{"model": "image classifier", "num_classes": [15, 67, 181, 646], "residual_init": "none", "lr": 0.0017, "shampoo_beta": 0.99}
Rows from block 2 of a small image classifier, named by matrix and row number. Rows with one number belong to one neuron. Each number is 128 + 24 x the weight over its row's rms, rounded and kept within 0 to 255. All counts start at 0. After the name is the row's rms in percent of the matrix's.
After each neuron's rows are labels from the 100 images, of 14848, where the neuron reaches its highest value: "top examples" is what is common among them. Only what is clearly more common there than usual is listed. The data: photos of plants, animals and fungi (iNaturalist). In brackets: how many of the 100.
# fc1: MLP up (model.blocks.2.mlp.fc1.weight, 512x128), inputs 0-127
# fc2: MLP down (model.blocks.2.mlp.fc2.weight, 128x512, transposed), outputs 0-127

fc1.256 106 [147 130 120 124 123 124 156 105 145 171 131 126 120 115 140 146 110 100 118 118 125 186 159 136  79 136 100 152 152  92 160 182 113 139 113 163 104 102 146 144 126 169 119 169 150 144 127 100 109 154 122 104  92 123 128 131  95 149 131 128 128 124 176 161 134 130 159 132 100 109 103 134 167 216 138 113 118 144 146 151 147 114 150 109 156 140 127 139 132 106 141 136 105 115 138 116 127 138  82 134 139 169 178 110  69 163 111 127 125  94 139 160 138 142 112 119 153 135  84 147 112 157 116 121 122 125 114 121]
fc2.256 095 [151 158 152 154 158  98 132 171 106 108 167 130 144 123 106 141 165 146 138 144 133  88 104 126 193 126 139 120 127 180  99  77 119 108 139 109 169 143 132 122 133 101 147  99 137 129 152 125 118 153 152 125 157 111 139 122 160 109 105 130 135 120 109 111 144 145 106 130 140 128 152 112  72  84 135 155 147 118 102 142 139 144  97 133 135 127 135  93 115 167 122 130 164 128  84 145 130 120 168 132 115  90  94 173 155  97 125 157 168 167 101 111 126 109 153 138 101 114 187 123 147 116 142 109 121 162 143 123]
top examples: phylum Arthropoda (60)

fc1.357 073 [150  98  99 145 158 116 149 126 116 146  95 140 136 136 115 144 142 119 121 112 134 115 127  75 112 141  96 167 165 126 144 156 107 125 100 101 105  92 111  98 131 125 106  99 135  81 174 175 117 122 110  95 111  91 138 140 148  94 123 103 129  87  90  94 112 133 134 127 177 118 125 103 167 157 147 136  95 118 105 106 124 135 136 101 104 126 113 132 136 139 143  85 125 171 106 114 104 115 129 133 126  99 144 143 146  93 137 151 122 124 156 118 191 105 139 186 139  91 155  93  95  93 123 142 141  90 126 136]
fc2.357 063 [102 121 111 124  92 129 112 129 101 100 133 110  81 148 166 131 112  94 111 135  92 132 131 124 121  89 174 119 130 131 131 107 110 141 174 156 123 170 158  84 128 144 127  94  92 123 103  97 129 127 113 116 141 149 140 157 123 136 157 140 154 147 121 111 159 135 120 131 123 151 107 137 109  99  73  84 154 156 119 137 123 134  82 117 119 153 131 141 124 153 111 132 101 123 150 144 115 154 112 100  87 107 129  57 165 136 139  73 128 173 137 151  96 115  74  94 134 146  99 137 108 110 111 102 111 102 123 114]
top examples: phylum Arthropoda (62); class Insecta (59); order Lepidoptera (31)

fc1.193 112 [103 134 115 182 121 115  88 104 128 128 143 178 118 170 112 126 117  76 143  98  97 139 140 146 122 130 122 155 130 111  90 147 114 113 112 143 118 161 157 134 180 158 143 132 127 114 157 118 109  96 124  99 123 120 126 100 124 117 148 110 117 134 158 139 127 130 130 113 128 139 107 114  82 115 162 189 181 136 113  86 118 121 103 108  76 134 172 145 176  79 138 117 166 139 139 113  95 106 158 110 134 141 113  99 125 170 131 131 154 134 138  79 110 149 105 113 139 121  79 130 117  98 142 130 135 146 107 133]
fc2.193 101 [118 108 102 164 129 119  93 128 132 139 155 191 128 153 114 159 101  96 155 119  98 114 117 137 122 133 144 139 151 100 109 146 136 126 148 140 100 132 157 137 190 130 128 153 123 103 149 104 119  94 141 136 151 158 147  96 130 134 169 165 137 152 151 145 130 122 152 127 119 124 118 130  81 111 139 203 167 154 107  86 125 105 104 100  92 103 144 150 193 122 144 130 174 184 133 110 127  85 161 132 138 103 128 109 156 137 130 154 147 154 141 111 135 121 128 125 121 113  82 121 140 101 136 121 109 114 106 134]
top examples: order Lepidoptera (36)

fc1.250 116 [104 141 163 118 138 141 143  87  76 108 126 127 132 119 106 135 179 115 138 133 145 153 171 123 109 150 109 147 112 113 112  81 100  88 165 121 150 109  99 148 146  93 115 104 132  99 182  84 153 144 124 113 117 156 136 154 121 132 101 115  94 116 134 145 109 140 137 118 138 119 141 137 125 120 109 157 148 152 134 138 184 140 129 127 148 117 129 119 132 122 137  93 126 111 137 150  78 150  95 111 118 119 131 149  83 158 138 141  95 184 145 145 105 139  88 108 118 149 105 139 191 155 152 108 150 132 166  80]
fc2.250 106 [153 125 137 118 146 123 135 156 116 154 139 136 129 147 121  85  68 158 148 119 138 138 135 135 169  99 140  88 151 157 138 178 151 124  88 122 123 120 160 141 119 144 148 130 136 144  89 141 108 168 147 153 133 171 118 154 127 141 167 147 145 156 115 120 119 145 163 144 140 141 103 110 128 128 140  75 141 112 143 100 118 128  82 155 115  85 132 143 132 110 100 170 100 106 109 139 132 134 178 184 143 129 157 155 134 122  94 122 133 100  84 131 121 106 158 176 117 107 156 136  89 146 114 151  94 126  88 134]
top examples: order Passeriformes (55)

fc1.281 083 [101 123 155  99 127 140 172 116 138 120  97 138 114 147 140 137 153 112 144 141 121 131 109 132 105  92 162  83 165 114 125 120 147 149 112 143 118 103 121  92 111 125 154 107 128 174 133 126 180 152 108 144 135 165 191 121 144 135 138 164 158 119 142  95  98 121 148 128  97 144 135 111 117 170 151 119 128 106 141 148 116 134 151  99 122 155 134 124 182 133 167 102 129 131 119 176 147 121 139 142 106 131 118 118 159 154 189 104 122 134 102  84 123  85 161 157 151 101 119 151 151 127  82 131 139 174 169 141]
fc2.281 146 [ 77 100 125  78 142 119 115 131 133 123 113 106  83 132 108 145 135 139 114 122 121 145 101 130 154 115 137  83 128 120 133 138 159 149 130 134 132  80 115  79 147  87 141 130 105 155 122 119 169  98 120 142  94 170 168  92 130 136 104 124 138 149  96 133 157 136 121 122  81 104 128 110 169 122 148 129 143 121 136 141 128 129 149 121 102 173 138 105 138 122 147 111 127  98 139  99 134 124 128 122 132 120 135 101 165 127 161  50 118 150  95 112 112  86 143 122 155 143 114 166  72 115  92 105 118 168 161 159]
top examples: phylum Arthropoda (75); class Insecta (69)

fc1.115 063 [141 125 123 159 155 109 124 143 155 175 147 126 132 162 103  93 166  93 190 127 135 116 153 125 148 113 154 103 140 139 134 135 132 147 144 115 152 134  96 175 122 119 126  79 148  71 136 100 148 142 140 129 164 157 133  88 110 118 160 157 136 146 123 130 157 112 119 147 113 163 107 141 193 100 123 111 156 106 117 144 107 147 165 127 101  78 116 129 120 159 140 137 107  83 139 131 142 145 128 121 166 159 145 151 101 136 108 108 151 127 137 138 139 115 149 148  99  99 162 170 126 132 145 118 185 103 112 109]
fc2.115 056 [111 137 129  69 138 144 133 131 128 139 175 141  88 148 154  88 173 129 130  94 112 112 167 103 171 129 127 126 102 107 105 128 152 116 178 116 149 112  97 154  86 127 132  82  97 118 108 111 144 148 146 132 139 122 183 123 106 134  88 115 120 140 104 151 129 124 142 115 110 134  75 118  96  94 135  96 114 124 137 116 108 136 146 141  76 138 150 121 117 147 160  88 112 123 154 146 132 122 129 153 182 121 111 149 142 166  96 128 125  84 178 116 146 154 124 155 132 116 145 145 115  90 147 125 172 123 123 108]
top examples: order Passeriformes (54)

fc1.197 064 [151 115 173 166 111 176 135 132 137 163 121 134 141 166 131 139 127 108 109 147 140 142 110 137 116  91 131 125 140 188 116 137 116 130  84 145  91 133  98 158 149 147  96 123 160 148 180 122 136  96  76 128 133 148 144 171 186 144 130 115 135  94 132 124 116 168 128 143 146 122  86 155 119  98 134 130 159 150 128 140 175 111 126 101 124 148 135 143 140  77 126 137 135 152 126 139 129 143 159 122 123 110 169 154 151 110 115 115 139 114  98 125 113 114  99 177 161 131 160 131  84 137  94 157 159 108 154 137]
fc2.197 049 [ 85  97 115  74 137 144 123 113 155 101 124  76 115 108 131 140 144 164  61 132 159 102 142 128 115 131  97 124 129 142 131 138 154 130 110 157 166 158  75 125 120 135 143 120 160 138 133 125 146 126 123  93 109  98 142 146 128 126 110  93 147  90 138 128 124 114 167 116 108 156 120  95 154 101 190 122 120 126 191 165 140 115 140 141 118 150 128 148 174 148 117 117 136 113 137 131 126 105 140 155 108 156 120 126 104 138  83 112 134 132 104 140 157 146 106  83 109 122 153 100 117 104 159 173 108 115 110  89]
top examples: phylum Arthropoda (63); class Insecta (62); order Lepidoptera (31)

fc1.103 100 [152 161 178 132 145 138  80 162 147 148 141 119 106 131 140 113 142 148 164  83 155 152 109 113 148 112  59 187 113 134 141  96 150 146 124 126 136 184 148 105 151 155 144 165 150 123 129 104 117 125 115 129 123 163  91 122 127 122 137 133 150 140 142  89 135 142 148 137  59 134 113  96  88  82 153 124 115 173 152 110 128 109 112 155  98 109 135 130 101 102 130 147 129 121 136 154 137 141 122 152 118 133 115 137 105 137 102 136 134 135 124 150 139 143 118 150 130 137 118 139 150 104 127 180 128 198 111 106]
fc2.103 127 [ 83  86 122 126  62 101 116 132  95 164 128 108 154 107 151 150  72 114 131 155 136 137 144 112 153  75 160  90 158  97 105 119 107 109 161 128 149 105 137 142 135  84 124 117 136 139 127 168 126 138 138  88 151 163 113 152  93 140 126  90 161 101 121 107 114 130 139 108 141 127 107 142 136  92 118 167  90 108 112 143 166 127 145 142 145 111 106 132 154 108 132 103 105 156 130 137 147 108 154 119 161 144 113 143 144 110 161 139 113 114 158 131  88 157 126 117 119 154 103 144 148 127 116  95 138  71 136 169]
top examples: order Passeriformes (52)

fc1.236 101 [158  97 101 138 145 129 118 127 140 134 129 141 128 165 110 164 164 132 121 120 163 116 106  72 123 139 126 128 167 134 139 157 129 176 143 192 118 149 186 124 124 128 135 122 144 122 118 137 140 152 119  80  72 153 161 144 151 132  89 134 115 163 138 116 113 139 131 121 100 141 130 135 128  87 147 113 129 130 147 134 119  99 146 125 151 165 127 139 153  91 135 150 112 160 114 108  69 140 127 173 136 115 131 123 177  89 165  84 110 125 149 147 130  79 148 116 102 155 134  95 103 166 148 119 134 132 152 105]
fc2.236 113 [111 137 141 125 143 158 105 109 120 138 112 133 103 137 112 113 121 127 133 126 113 151 163 181 121 144 149 138  85 154  98  80 125  98 101  94 138 120 117 100 112 114  94 153 119 124 160 117 136 111 127 107 108 162 117 108 120 148 154 131 156 154  90 162 109 109 150 109 166 129 115 103 149 177 145 110 127 151 119 128 130 180 117  85 160  97 164  69 111 150 188 117 146  95 124 166 171 101 120 151  77 133 122 131  94 135 146 154  92 129 133  98 138 156 123 138 124 117 110 107 107 147 144 134 101 105 154 152]
top examples: class Aves (87)

fc1.153 093 [150 103 136 160  92 146 157 114 105 145 139 124 107 139 132 119  99 134 120 114 128 156 122 131 130  76 118 180 163 120 155 139 148 108 148  98 118 158 143 109 121  83 169 135 124 127 121 164 142 139 134 147 103 138 123 105 173 139 123 117 142 179 109 102 117  85 160 116  88 117 108 129 143 138 127 147  93 125 198 120 148 111 162 127 122 115 112 130  94 128 107 104 167  94 127 115  81 160 130  91 100 138 150 114  76 129  88 193  89 129 111 129 138 141 121 143  94  89 147 116 102 127 140 136 138 120 129 120]
fc2.153 127 [132  68 146 174 142 131 127 151 151 110 110 164 107  83 133 158 117 115 152 114  97 153 151 103 126 156 109 123 126 110 111  64 167  93 127 112 155 154 120 131 126 151 140  62 152 101 100 149  97  91 128 115 161 141 115 145 126 132  93 120  86 135 112 111 121  90 144  67 126 130 152 142 103 105 124 155 131 113 127 138 111 113 135 125 151 136 134 110 120 128 154  98 125 152 152  86 141 103 168 118  92 115 133 115  98 157 120 121 112 135 137 106  87 160 121 144 129 116 142 134 124 180 104 118  75 149 114 123]
top examples: order Passeriformes (57)

fc1.37 094 [108 114 169 113 162 138 111 137 152 135 115 189 127 101 106 127 124 117 132 136 149 147 145 119  76 129 123 150 150 100 124 140 164 125  95  90 138 114 149 147 143  97 131 129 153  86 106 116 116 153 134 140 122 120 146 126 116 144 179  81 112  92 103 123 140 169 125 109 149 117 103 141 160 160  77  94 139 156 131 125 132 108 125  92 168 133 158 134 134  95 130 105 145 154 126 138  94 103  98 124 150 111 148 120  91 114 155  57 109 133 130 107 165  90  84 132 160 127  90 153 145 130 101 149 146 140 101 138]
fc2.37 084 [111 104 161 112 173 156 126 137 163 110 120 154 112 105 119 126 123 109 110 136 123 141 132 119 121 120 141 172 123 109 127 123 166 115 112 112 149 136 145  98 135  89  95 141 109  90 126 121 113 153 111 121 156 129 116 132 111 101 184  90  93 129 104 107  83 155 145 124 128  99 123 136 134 134 107 126 130 159 108 107 109  94 141  70 124 143 174 110  97 137  90 120 170 145 113 137  79  82 104 131 154 118 135 113  73 132 140  57 133 117 125 116 182 145 134 132 167 136  92 120 141 133  77 120 127 139 144 113]
top examples: phylum Arthropoda (63); class Insecta (61); order Lepidoptera (31)

fc1.400 126 [135  88 159 145 133 127 107 129 128  97 126 109  75 134 107  87 107  96  94 127 150 117  86 134  95  84 100 116 115 150 122  88  77 151 121 123 115 127 101 143 165 124 135  90 163 158 138 111 127 129 148 163 103 103  88 124 141 125 105 117  96 149 133  84 127 126 108 129 130 123 119 104 131 149 138 129  84 155 135 167 116 165 124 180 152 169 136 116 152 151 136  99 112 189 126 133 127 120  68 114  99 138 123 160 113 122 160 155 113 155 112 126 139 155 102 128 103 114  91 152 140 165 117 110 113 145 127 119]
fc2.400 134 [175 138 112 165 106 112  85 131 118 166 161 105 165 131 141 137 152 120 155 151 113 135 132 110 182 123 140 118 132  86 199 179 155 111 147  86 126 111 153 118 102 158 105 162 126 104 147 111 114 146 104 122 100 137 181 123 129 158  86  99 170  88 135 123 128 136 150  90 121 168 134 118 131 119 131 129 165 148 113 144 110 102 102  99 145  84 114 110 142 113 119 147 132  94 133 156 138 142 140 139 112 127 167 122 139 113 101  97 108 118 103 134 138 125 144 116 154 144 118 113 151  92 125 178 109 117 137 112]
top examples: order Passeriformes (57)

fc1.371 112 [130 141 146 141 134 121  96 152 133 126 136 132 102 122  76 144 130 114 127 119 136 105 149  99 162 152 136 127 108 101 120 128  98 136 144 137 120 123 113 135 141 121 162 145 170 109 103  89 165 156 168 160 126 157  81  92  95 161  91 137 109  98  97 172 116 132 103  99 114 115 115 132  91  86 100  95 103 112  94 126 152 157 120  75 123 134 115 101  89 120  71 132 152 139 129 164 116 133 163 118  98 120 119 144 138 147 121 137 112 176  95 148 128 112 138 172 148 169 177 125 149 124 131 103 123 116 116 157]
fc2.371 132 [141 104 151 148 139 161 163 154 148 151 117 105  78 109 149 165  99  84 117 152 143 111 147 102 169 147 120 130 140  97 164 127 116 114 123 114 122 152 122 114 122 151 158 130 127 113 125 148 144 132 179  94 135 136  76 127 100 176  94 148 147 118 113 141 121 115 106 135 135 124 150 159  91 134 115 107 130 109 103 107 150 150 166 119 116 122 185  91 114 109 120 149 141 101  84 130  79 120 168 125 155 143  97 162 148 190 134 136 137 174 121 110 157  91 141 141 131 164 142 110 118 134 141 128 119 140 109 160]
top examples: class Aves (87)

fc1.420 081 [146 153 135 126 104 109 113 121 173 161 114 143 134 130 155 149 111 128 166 108 186 139 139 157 140  90 158  99 124 119 133 136 116 138 170 123 108 167 122 120 140 125 111 150 115 156  98 186 119 119 108 105 145 114 155 156 171 154 141 119 104 155 127 129 136 101  92 124  97 145 130 130 134 119 137 125 124 150 162 157 105  90 128 153 134 129 120 132 150 113 100 129 132  98 143 129 118 138 116 174 179 143 122 109 133  72 120 159 169 126 150 125  75 162 157 112 126 178 106 109 111 100 182 150 113 164 164 143]
fc2.420 096 [148  97 104 106 120  76 140 123 160 123 164 117 126 122 102 108 122 141 109 111 117 129 121  91 167  89  73  91 126 156 115 121 104 113 161 146 125 162 127 129 102 118 117 153 130 117 127 147 162 191  88 151 143 122 161 134  97 151 141 134 134 132 122 119 134  99 134 132 109  96 133 139 105 100 144  53 130 142 145 101  94 163  88 122 145 106 114 166 148 113 127  96 140 149 166  89 139 117 164 149 145 103 102 116 106  98  91 100 116 155  91 122 101 133 138 130 160 132 111 126  87 109 113 144 126 121 112  94]
top examples: phylum Arthropoda (60)

fc1.364 091 [185 117 117 142 104  89 124 138 154 138 152 122 121 118 125  82 109 119 121 123 172 116 125 118 134  99 100 109 107  85 100 118 172 109 144 152 151 107 139 133 121 119  88 116 119 107  74  81 101 119  96 162  99 120 137  88 108 111 115  94 154 132 155 125 117 105 132 143 100 125 152 157  83 126 115 133 177 149 125 113 123 147 134 119 130 189 155 123 130 103 135  74 105  93 131 155 148 115 177 118  98  90  97 103 125 145 148 125 124 129 139 151 137 130 146 138 167 133 137  87 102 113 104 160 123 105 153 139]
fc2.364 093 [187  97  72 116 121 110  93 131 203 117 142  62 125 140 120 134 135 134 107  99 106  98 154 123 115  79 119 169 132 128 110 147 156 135 164 111 158 133 125 134 134 135 120 143 121 129 105 145 173  92 100 116 116 119 142  86 128  99 129 122 127 126 155 152 116 159 122 115 186 111 114 150 111 118 137 156 154  97 105 163 118 117 133 159  92 155 103 163 143  91 149 152 128 118 100 169 133 144 150 138 113 102 100 141 157 151 152 112 164 131 145 140 128 161 171 133 150 137 117 131 138 130 133 145 120 134 105 145]
top examples: class Aves (84)

fc1.487 096 [108 115 126 123  91 114 114 123 122 111 142 138 131 102 153 110 121 118 181 138 109 119 155 126 152 115 109 139 145 110 129 130 139 145 156 165 116  76 154 157 113 137 135 155 138 175 178 112 144 120 129 109 101  87 132  88 100  96 169  89 181 152 130 118 133 127 121 106 139 107 113 147 158 100 112 162 138 169 149 143 151 121 155 134 123 130  95 101 105 152 141 113 117  98 109 117  88 161  98 118 153 129 145  95 106 129 146 195 143 122 110 137 132 108 114 125 199 147 107 146 153 105 181 134 126 113 110 121]
fc2.487 095 [132 167 139 148 155 125 149 153 102 140 111 100 109 149 125 100 124 159 107  93 123 132 112 153  85 120 145  86 136 114 136  95 111 102 107 112 109 134  74  91 122 134 114 106 119 120 136 131 133 102 134 118 147 159  79 130 134 149 136 148  87 100 151  71 106 129 124 141 133 178  87 110 117 129 137  78 107 142 105 118 177 158 142 106 127  96 152 121 147 113 167 129 141 122 140 123 104  87 138 122 138 117 112 166  80 112  96 117  97 134 146 126 150 163 121  85  74  99 168 141 150 149  98 105 117 139 125 130]
top examples: order Passeriformes (50)

fc1.349 074 [103 123 129 105  78 103 132 124 119 115 118 118 116 163 166 124 115 154 145 136 154 142 112  83 133 101 131 138 143 114 135  78 143 125  89 114 119 137 121 101  74 145 126 158 121 111  74  81 107  90 115  85 100 170 103 121 108 132 121  96 184  60  96 115 138 111 163 141 170 137 132 154 135 125 136 140 142 166 141 139 135 110 126 101 125 104 137 173 101  90 162 113 129 117 130 125 121 120 137 125 149  83 131  97 134 126  89 131 117 152  98  86  93 144  80 144 135 112 140 130 139 113 125 123 147 128 126 125]
fc2.349 146 [140  83  77 121 132 153 119 142 153  94 130 132 149 136 152 140 144 134 119 127 129 111 105 119 106 120 134  82 157 138 102 117 122 138 139 145 153  78 105 167 110  79 106 107 117 128 105 140 177 138 123  76 141 129 155 146 145 141 137  81 143 133 100  98  98 118 103 125 159 137 133 138 123 177 113 159 141 134  84  98 121 114 122 155 139 147 137 149 112 104 137  96 154 117 146 134 128 125 127  77 124 147  70 147 157 146 116 134 101  98 144 132 102 147 117  56  81 153 117 127 110 145 111 171 141 113 110 103]
top examples: class Aves (88)

fc1.105 092 [147 144 129 129  95 126 117 103 101 117 108 154 135 134 136  90 118 168 145 142 169 156 123 114 125 155 130 100 194 153 105  79 120  95 138 133 150 124 106 146 140 131 168 152 144 138 113 140 158 137 128 136 164  98 108 101 123 134 119 128 104 138 131 190 152 108 165 114 147 120 131 128 152 132  73 156 109 153 141 158 129 155 126 134 152 130 130 120  81 150 125  62 122 125  98 108 160 117 140 171 163 138 166 134 129 155 139 122 130 145 111 133 121  78 123 153 122 151 144 122 184 123 104 129  94 131 101  81]
fc2.105 084 [146 145  99 105 120 130 112 126 140 110 153 151 139 106 132  87 112 149  75 147 165 133 120  84 132 155 101  98 166 162 141  97  76 119 138 163 178 139 109 108  96 169 134 153 154 139 100 128 125 118 138 137 137 108 106 119 139 106 123 167 113 130 130 203 110  97 165 133 113 120 143  86 172 139 120 147 105 157 134 147 134 145 145 124 119 139 104 150 125 139  99  75 114 142  92  97 144 133 104 145 142 137 146 133 117 111 144 126 137 149 132 135 138  84 117 150 133 148 149 120 181 113 117  99  97 161  87 113]
top examples: class Insecta (64); phylum Arthropoda (64)

fc1.398 114 [ 97 158 140 144 106 134 104 148 151 143 156 124 106 120 115 130  95  82 129 158 154 106 114 130 159 114 115 148 154 132 135 127 113 115  93 144 122 148 140 104 171 130 141 114 120 133 118 132 109 156 134 107  76 147 113 116 160  93 139 167 152 130  92 139 169 109 145 162 108 112 126 122 121 106 158 128 143 152 176 140 122 175  96 153 124 122 155 129 109 129 115  95 169 151 142 136 144  92 198  90 117  83 116 198 144 125 132 139 113 126 129  91 148 158 131 133 101  86 115 173  98 119 106 152 133 121 106 131]
fc2.398 130 [149  97 142 159 165 124 118 122 161 178 109 106 131 116 106 125 160 121 161 117 114 144 144 127 112 157 140  97 124 170 114  98 126 131 136 105 147 116 144 132 138 123 101  65 173 132 136 131 106 113  90 163  82 146 154 138 130 138  89 156  90 101 153  71 142 152  91 137 123  96 126 106  96 130 123 134 104 119 150 134 110 124 130 131 134 119 111 112 108 118 103 140 127 129 153 156 128 167 116 146 119 144 129  90 110 147 116 142 126 147 109 148 102 179 104  71 108 174 137 114 181 153 160  85 147 131 160 112]
top examples: order Lepidoptera (31)

fc1.166 100 [124 146 122  96 115 115 142 122 145 116 146 118 153 162  99 138 154  98 136 137 184 115 101 132 128 174 138 121  88 126 102  98 179 124 137 118 110 130 146 120 122 118 102 150  92 124  94 135 128 129 154 173 125  81 163 107 145 140  96 105 136 157 109 120 154 100 133 125 135 121 156 176 133 143  86 100 148 136 165 135 134 110  93 145 160 186 103 102 117 133  91 139 142 105 168 129 155 138 122 130 100 138 105  88 147 128 118 154 131 141 167 156 166  72 124 125 106 157 143 139 104 134  97 142  92 126 113 168]
fc2.166 106 [147 119 150 118 158 130  69 140 119 154 164 125 136 105 105 147 167 193 161 129  79 131 173 133 114 101 114 156 121 133 114  94 115 126 141 113 114  94 161  95 119 143 104 169 154 140 164 106 129 142 155  87 125 146 138 132 119 133 175 120 157 149 147 151 116 126 186  88 148 126 122  86  83 133 144 148  86 127  91 161 113 125 118 153 132  95  99 110 134 133 140 114 121 126 103  91 107 119  97 117 134 109 146  87 148 141 143 121  86 137 118 144 102 111 103 136 130  97  97 104 139 126  99 120 139 155 124 136]
top examples: order Passeriformes (52)

fc1.15 090 [132 109 145 103 128 101 129 162 144 147 145 165  79 117 144 135 132 100 114  69 132 127 112 109 116 119 129 145 197 163 162 140 137 133  94 175 137 130 152 116 163 110  75 152 124 161 141 135 117 122 139 106 128 140 154 122 100 122  96  94 127 111 124 150 147 133 139  94 122  99  94 134 163 104 112 119 125 129 161 132 146 112 164 128 144 127 105  94 133 127 172 131 106 139 111 144 111 122 111 127 184 113 137 169 132 141 122 118 136 125 113 156 143 159 144  90 180 136 137 134 163 135 121 164 156  94 110  60]
fc2.15 098 [139 125 157 106 122 133 119 153 164 140 124 174 101 124 105 164  96 107 135 144 108 121 142 126 141 132  94 154 145 147 178 154 175 137 142 143 138 120 186  78 175 110 109 167 141 131 146  63 109 151 122 172  93 147 139 136 107  75 141 122 150 136  94 179 121 108 103  70  95 121 146 129 118 121  99 106 140 120 112 129 137 115 128 134 131 135 124 140 130 122  82 120 123 148  80 145 138 120 136 130 115 120 147 122 128  88 116 104 147 111  91 133 111 129 134 172 153 154 144 110  94 146 143 143 155 107 118  98]
top examples: class Aves (83)

fc1.217 090 [122 115  90  98 117 114 167 105 134 150 134 133 146 119 146 133 170 156 127 153  96 159 109 167 120 147  79 123  69 107 144 163 138 152 140 123 151 153 140 140 118 125 148 107 136  91 132 165 154 157 148  95 106 111 104  90 153 128 112 145 129 140 116 144 130 139 140 162 135 127 121 112 172 120 126  78 165 169 160 159 169 104 137 126 133 114  76 118 139 157 103 129 122 143 145 106 104 127 148 126 182 153 129  97 127 126  67 146 156 122 143 128 154 115 139 153 163 137 130  76 127 105 133 134 172 152 115 122]
fc2.217 096 [130 135 134 128 134 150 126 139 109 175 147 140 160  99 161 112 133 141 114 123 160 150 144 132 110 141  96 109  72 129 110 149 135 156 147 131 174 137 155 128 146  93 121  93 140  86 150 113 150 131 116 106 131 147 126 114 149 157 174 158 190 172 127 145 134 131 145 127 108 135  77  90 144 128 136 159 156 127 142 167 141 115 151  98 135  73 103 137 136 129 103 109 118 141 151 108 134 109 120 105 154 139 164 109 133 103 101 139 145 137 141 140 121 149 135 141 110 156 144  51 111 131 102 148 159 189 124  94]
top examples: phylum Arthropoda (62); class Insecta (59); order Lepidoptera (42)

fc1.171 093 [114 150 148 134 112 129 100 102 149  99 145 109 159 102 148 116 149 156 130 144 147  75 117 149  90 141 109 127 156 126 117 130 126 131 115 116 140 141 111  76 145 144 159 128 118 101 131 159 148 136 111 159 162 150 108 140 127 142 116 126 138 164 161 112 135 121 119  79 131 134  74 117 113 139 130 120 102  93 181 123  96 137 131 105  91 156 104 117 157 153 147 189 124 124 118  92  80 137 106 128 135 108 120 104  94 110 117 164 135 135 168 213 139 122 131 121  97 106 109 129 118 186 118 135 125 116 136  96]
fc2.171 092 [133 130 168 129 131  88 138 106 148 137 170 143 149 102 144  97 150 142 109 137 138 112 135 164 128 122  87 138 150 145 103 116 117  88 162 146 146 164  84 106 151 166 141 101 108 165 113 138 115 133 145 149 179 109 117 139 140 108 103 112 119 177 153  78 127 168 149 119 141 125  98 103 113 129 122  97 144 122 148 114 138 114 133 156 149 138 109 139 153 166 142 186 113 122 139  81 114 152  94 122 161 127 116 106 103 121 155 140 154 139 146 137 113 126 177 138  96 108 150  82  86 174 132 134 157 123 164 116]
top examples: class Aves (84)

fc1.6 124 [154 155 120 135 107 133 142 101 136 148 109 150 124 140 128 129 129 155 111 124 122 131  91 112 116 104 135 117  89 128 129  80 129 142 149 141  91 142 166 123 140 111 118 120  92  96 127 116 185  68 176 122 139 105 145 184 161 148  93 117 142 121 158 110 130 166 123 117 166 131 158 144 118 139 179 134 129 134  82 107 154 134 160 145 103 133 128 117 144 112 133 108 170 103 121 120 127 128 129 107 157 105 119 151  76  90 115 171 144 137 182 124 111 129 137 116  85  90  99 108 136  81 117 106 113 169 120 133]
fc2.6 115 [149 146 135 125 152 159 163 122 159 146 116 151 117 139 120 122 133 160 140 129 142 109  86 152 107 130 135 102  91 139  94  82 125 127 164 147 109 149 142 135 169 120 147 111  85 117 123  96 172  94 139 135 127 134 147 163 158 140 130 127 127 134 173 103 115 190 147 125 127 160 173 125 122 149 176 143 123 132  73 122 152 138 144 140 119 115 165 116 146  98 155 112 170 105 127 109 112 112 132  82 159 138 116 147  88  87 136 167 123 115 163 118 164 113 131 136  98  77 123  88 117  85 124 113 129 142 137 119]
top examples: order Lepidoptera (37)

fc1.261 111 [149 204 138  99 111 144 122 142 108 131 104 152 139 112 148  84 115 107 148 121 149 126 116 131 177 120 114 124 115 148  88 114 159 147 136 146 124 127 112 161 151 116 105 118 120 132 156 129 137 130 145 152 148 146 118 135 102 108 168  64 117 128 130 135 127 133 126  82 107 140 139 159 137 106  76 159 121  90 145 164  93 153 176 122  87 142 112 144 139  94 159 124 140 103 107 126 104 102 173 159 145 106 150 108 124 100 136 143 130 160  89 101 122 137 126 112 106 135  91 133 136 157 140 158 130 140 178  78]
fc2.261 105 [121  78  95 143 118 115 145 136 162 121 154 108 115 130 101 171 126 136  85 130  98 138 144 127  59 126 123 129 120 119 154 137  94 107 102 122 137 140 100 115 105 152 141 123 121 131 105  97 110 114 125 128 129 110 118  93 172 152 114 158 139 115 151  90 121 132 127 147 124 124 152 125 113 149 192  81 111 140 127  82 159 112  86 158 159 158 151 147 149 158 123 150 109 161 154 127 160 169  98  98 101 145 112 125 128 142 139 105 140 100 138 137 105 127 143 133 138 141 154 167  96  91 122 125 141 102  63 167]
top examples: class Insecta (61); phylum Arthropoda (61); order Lepidoptera (31)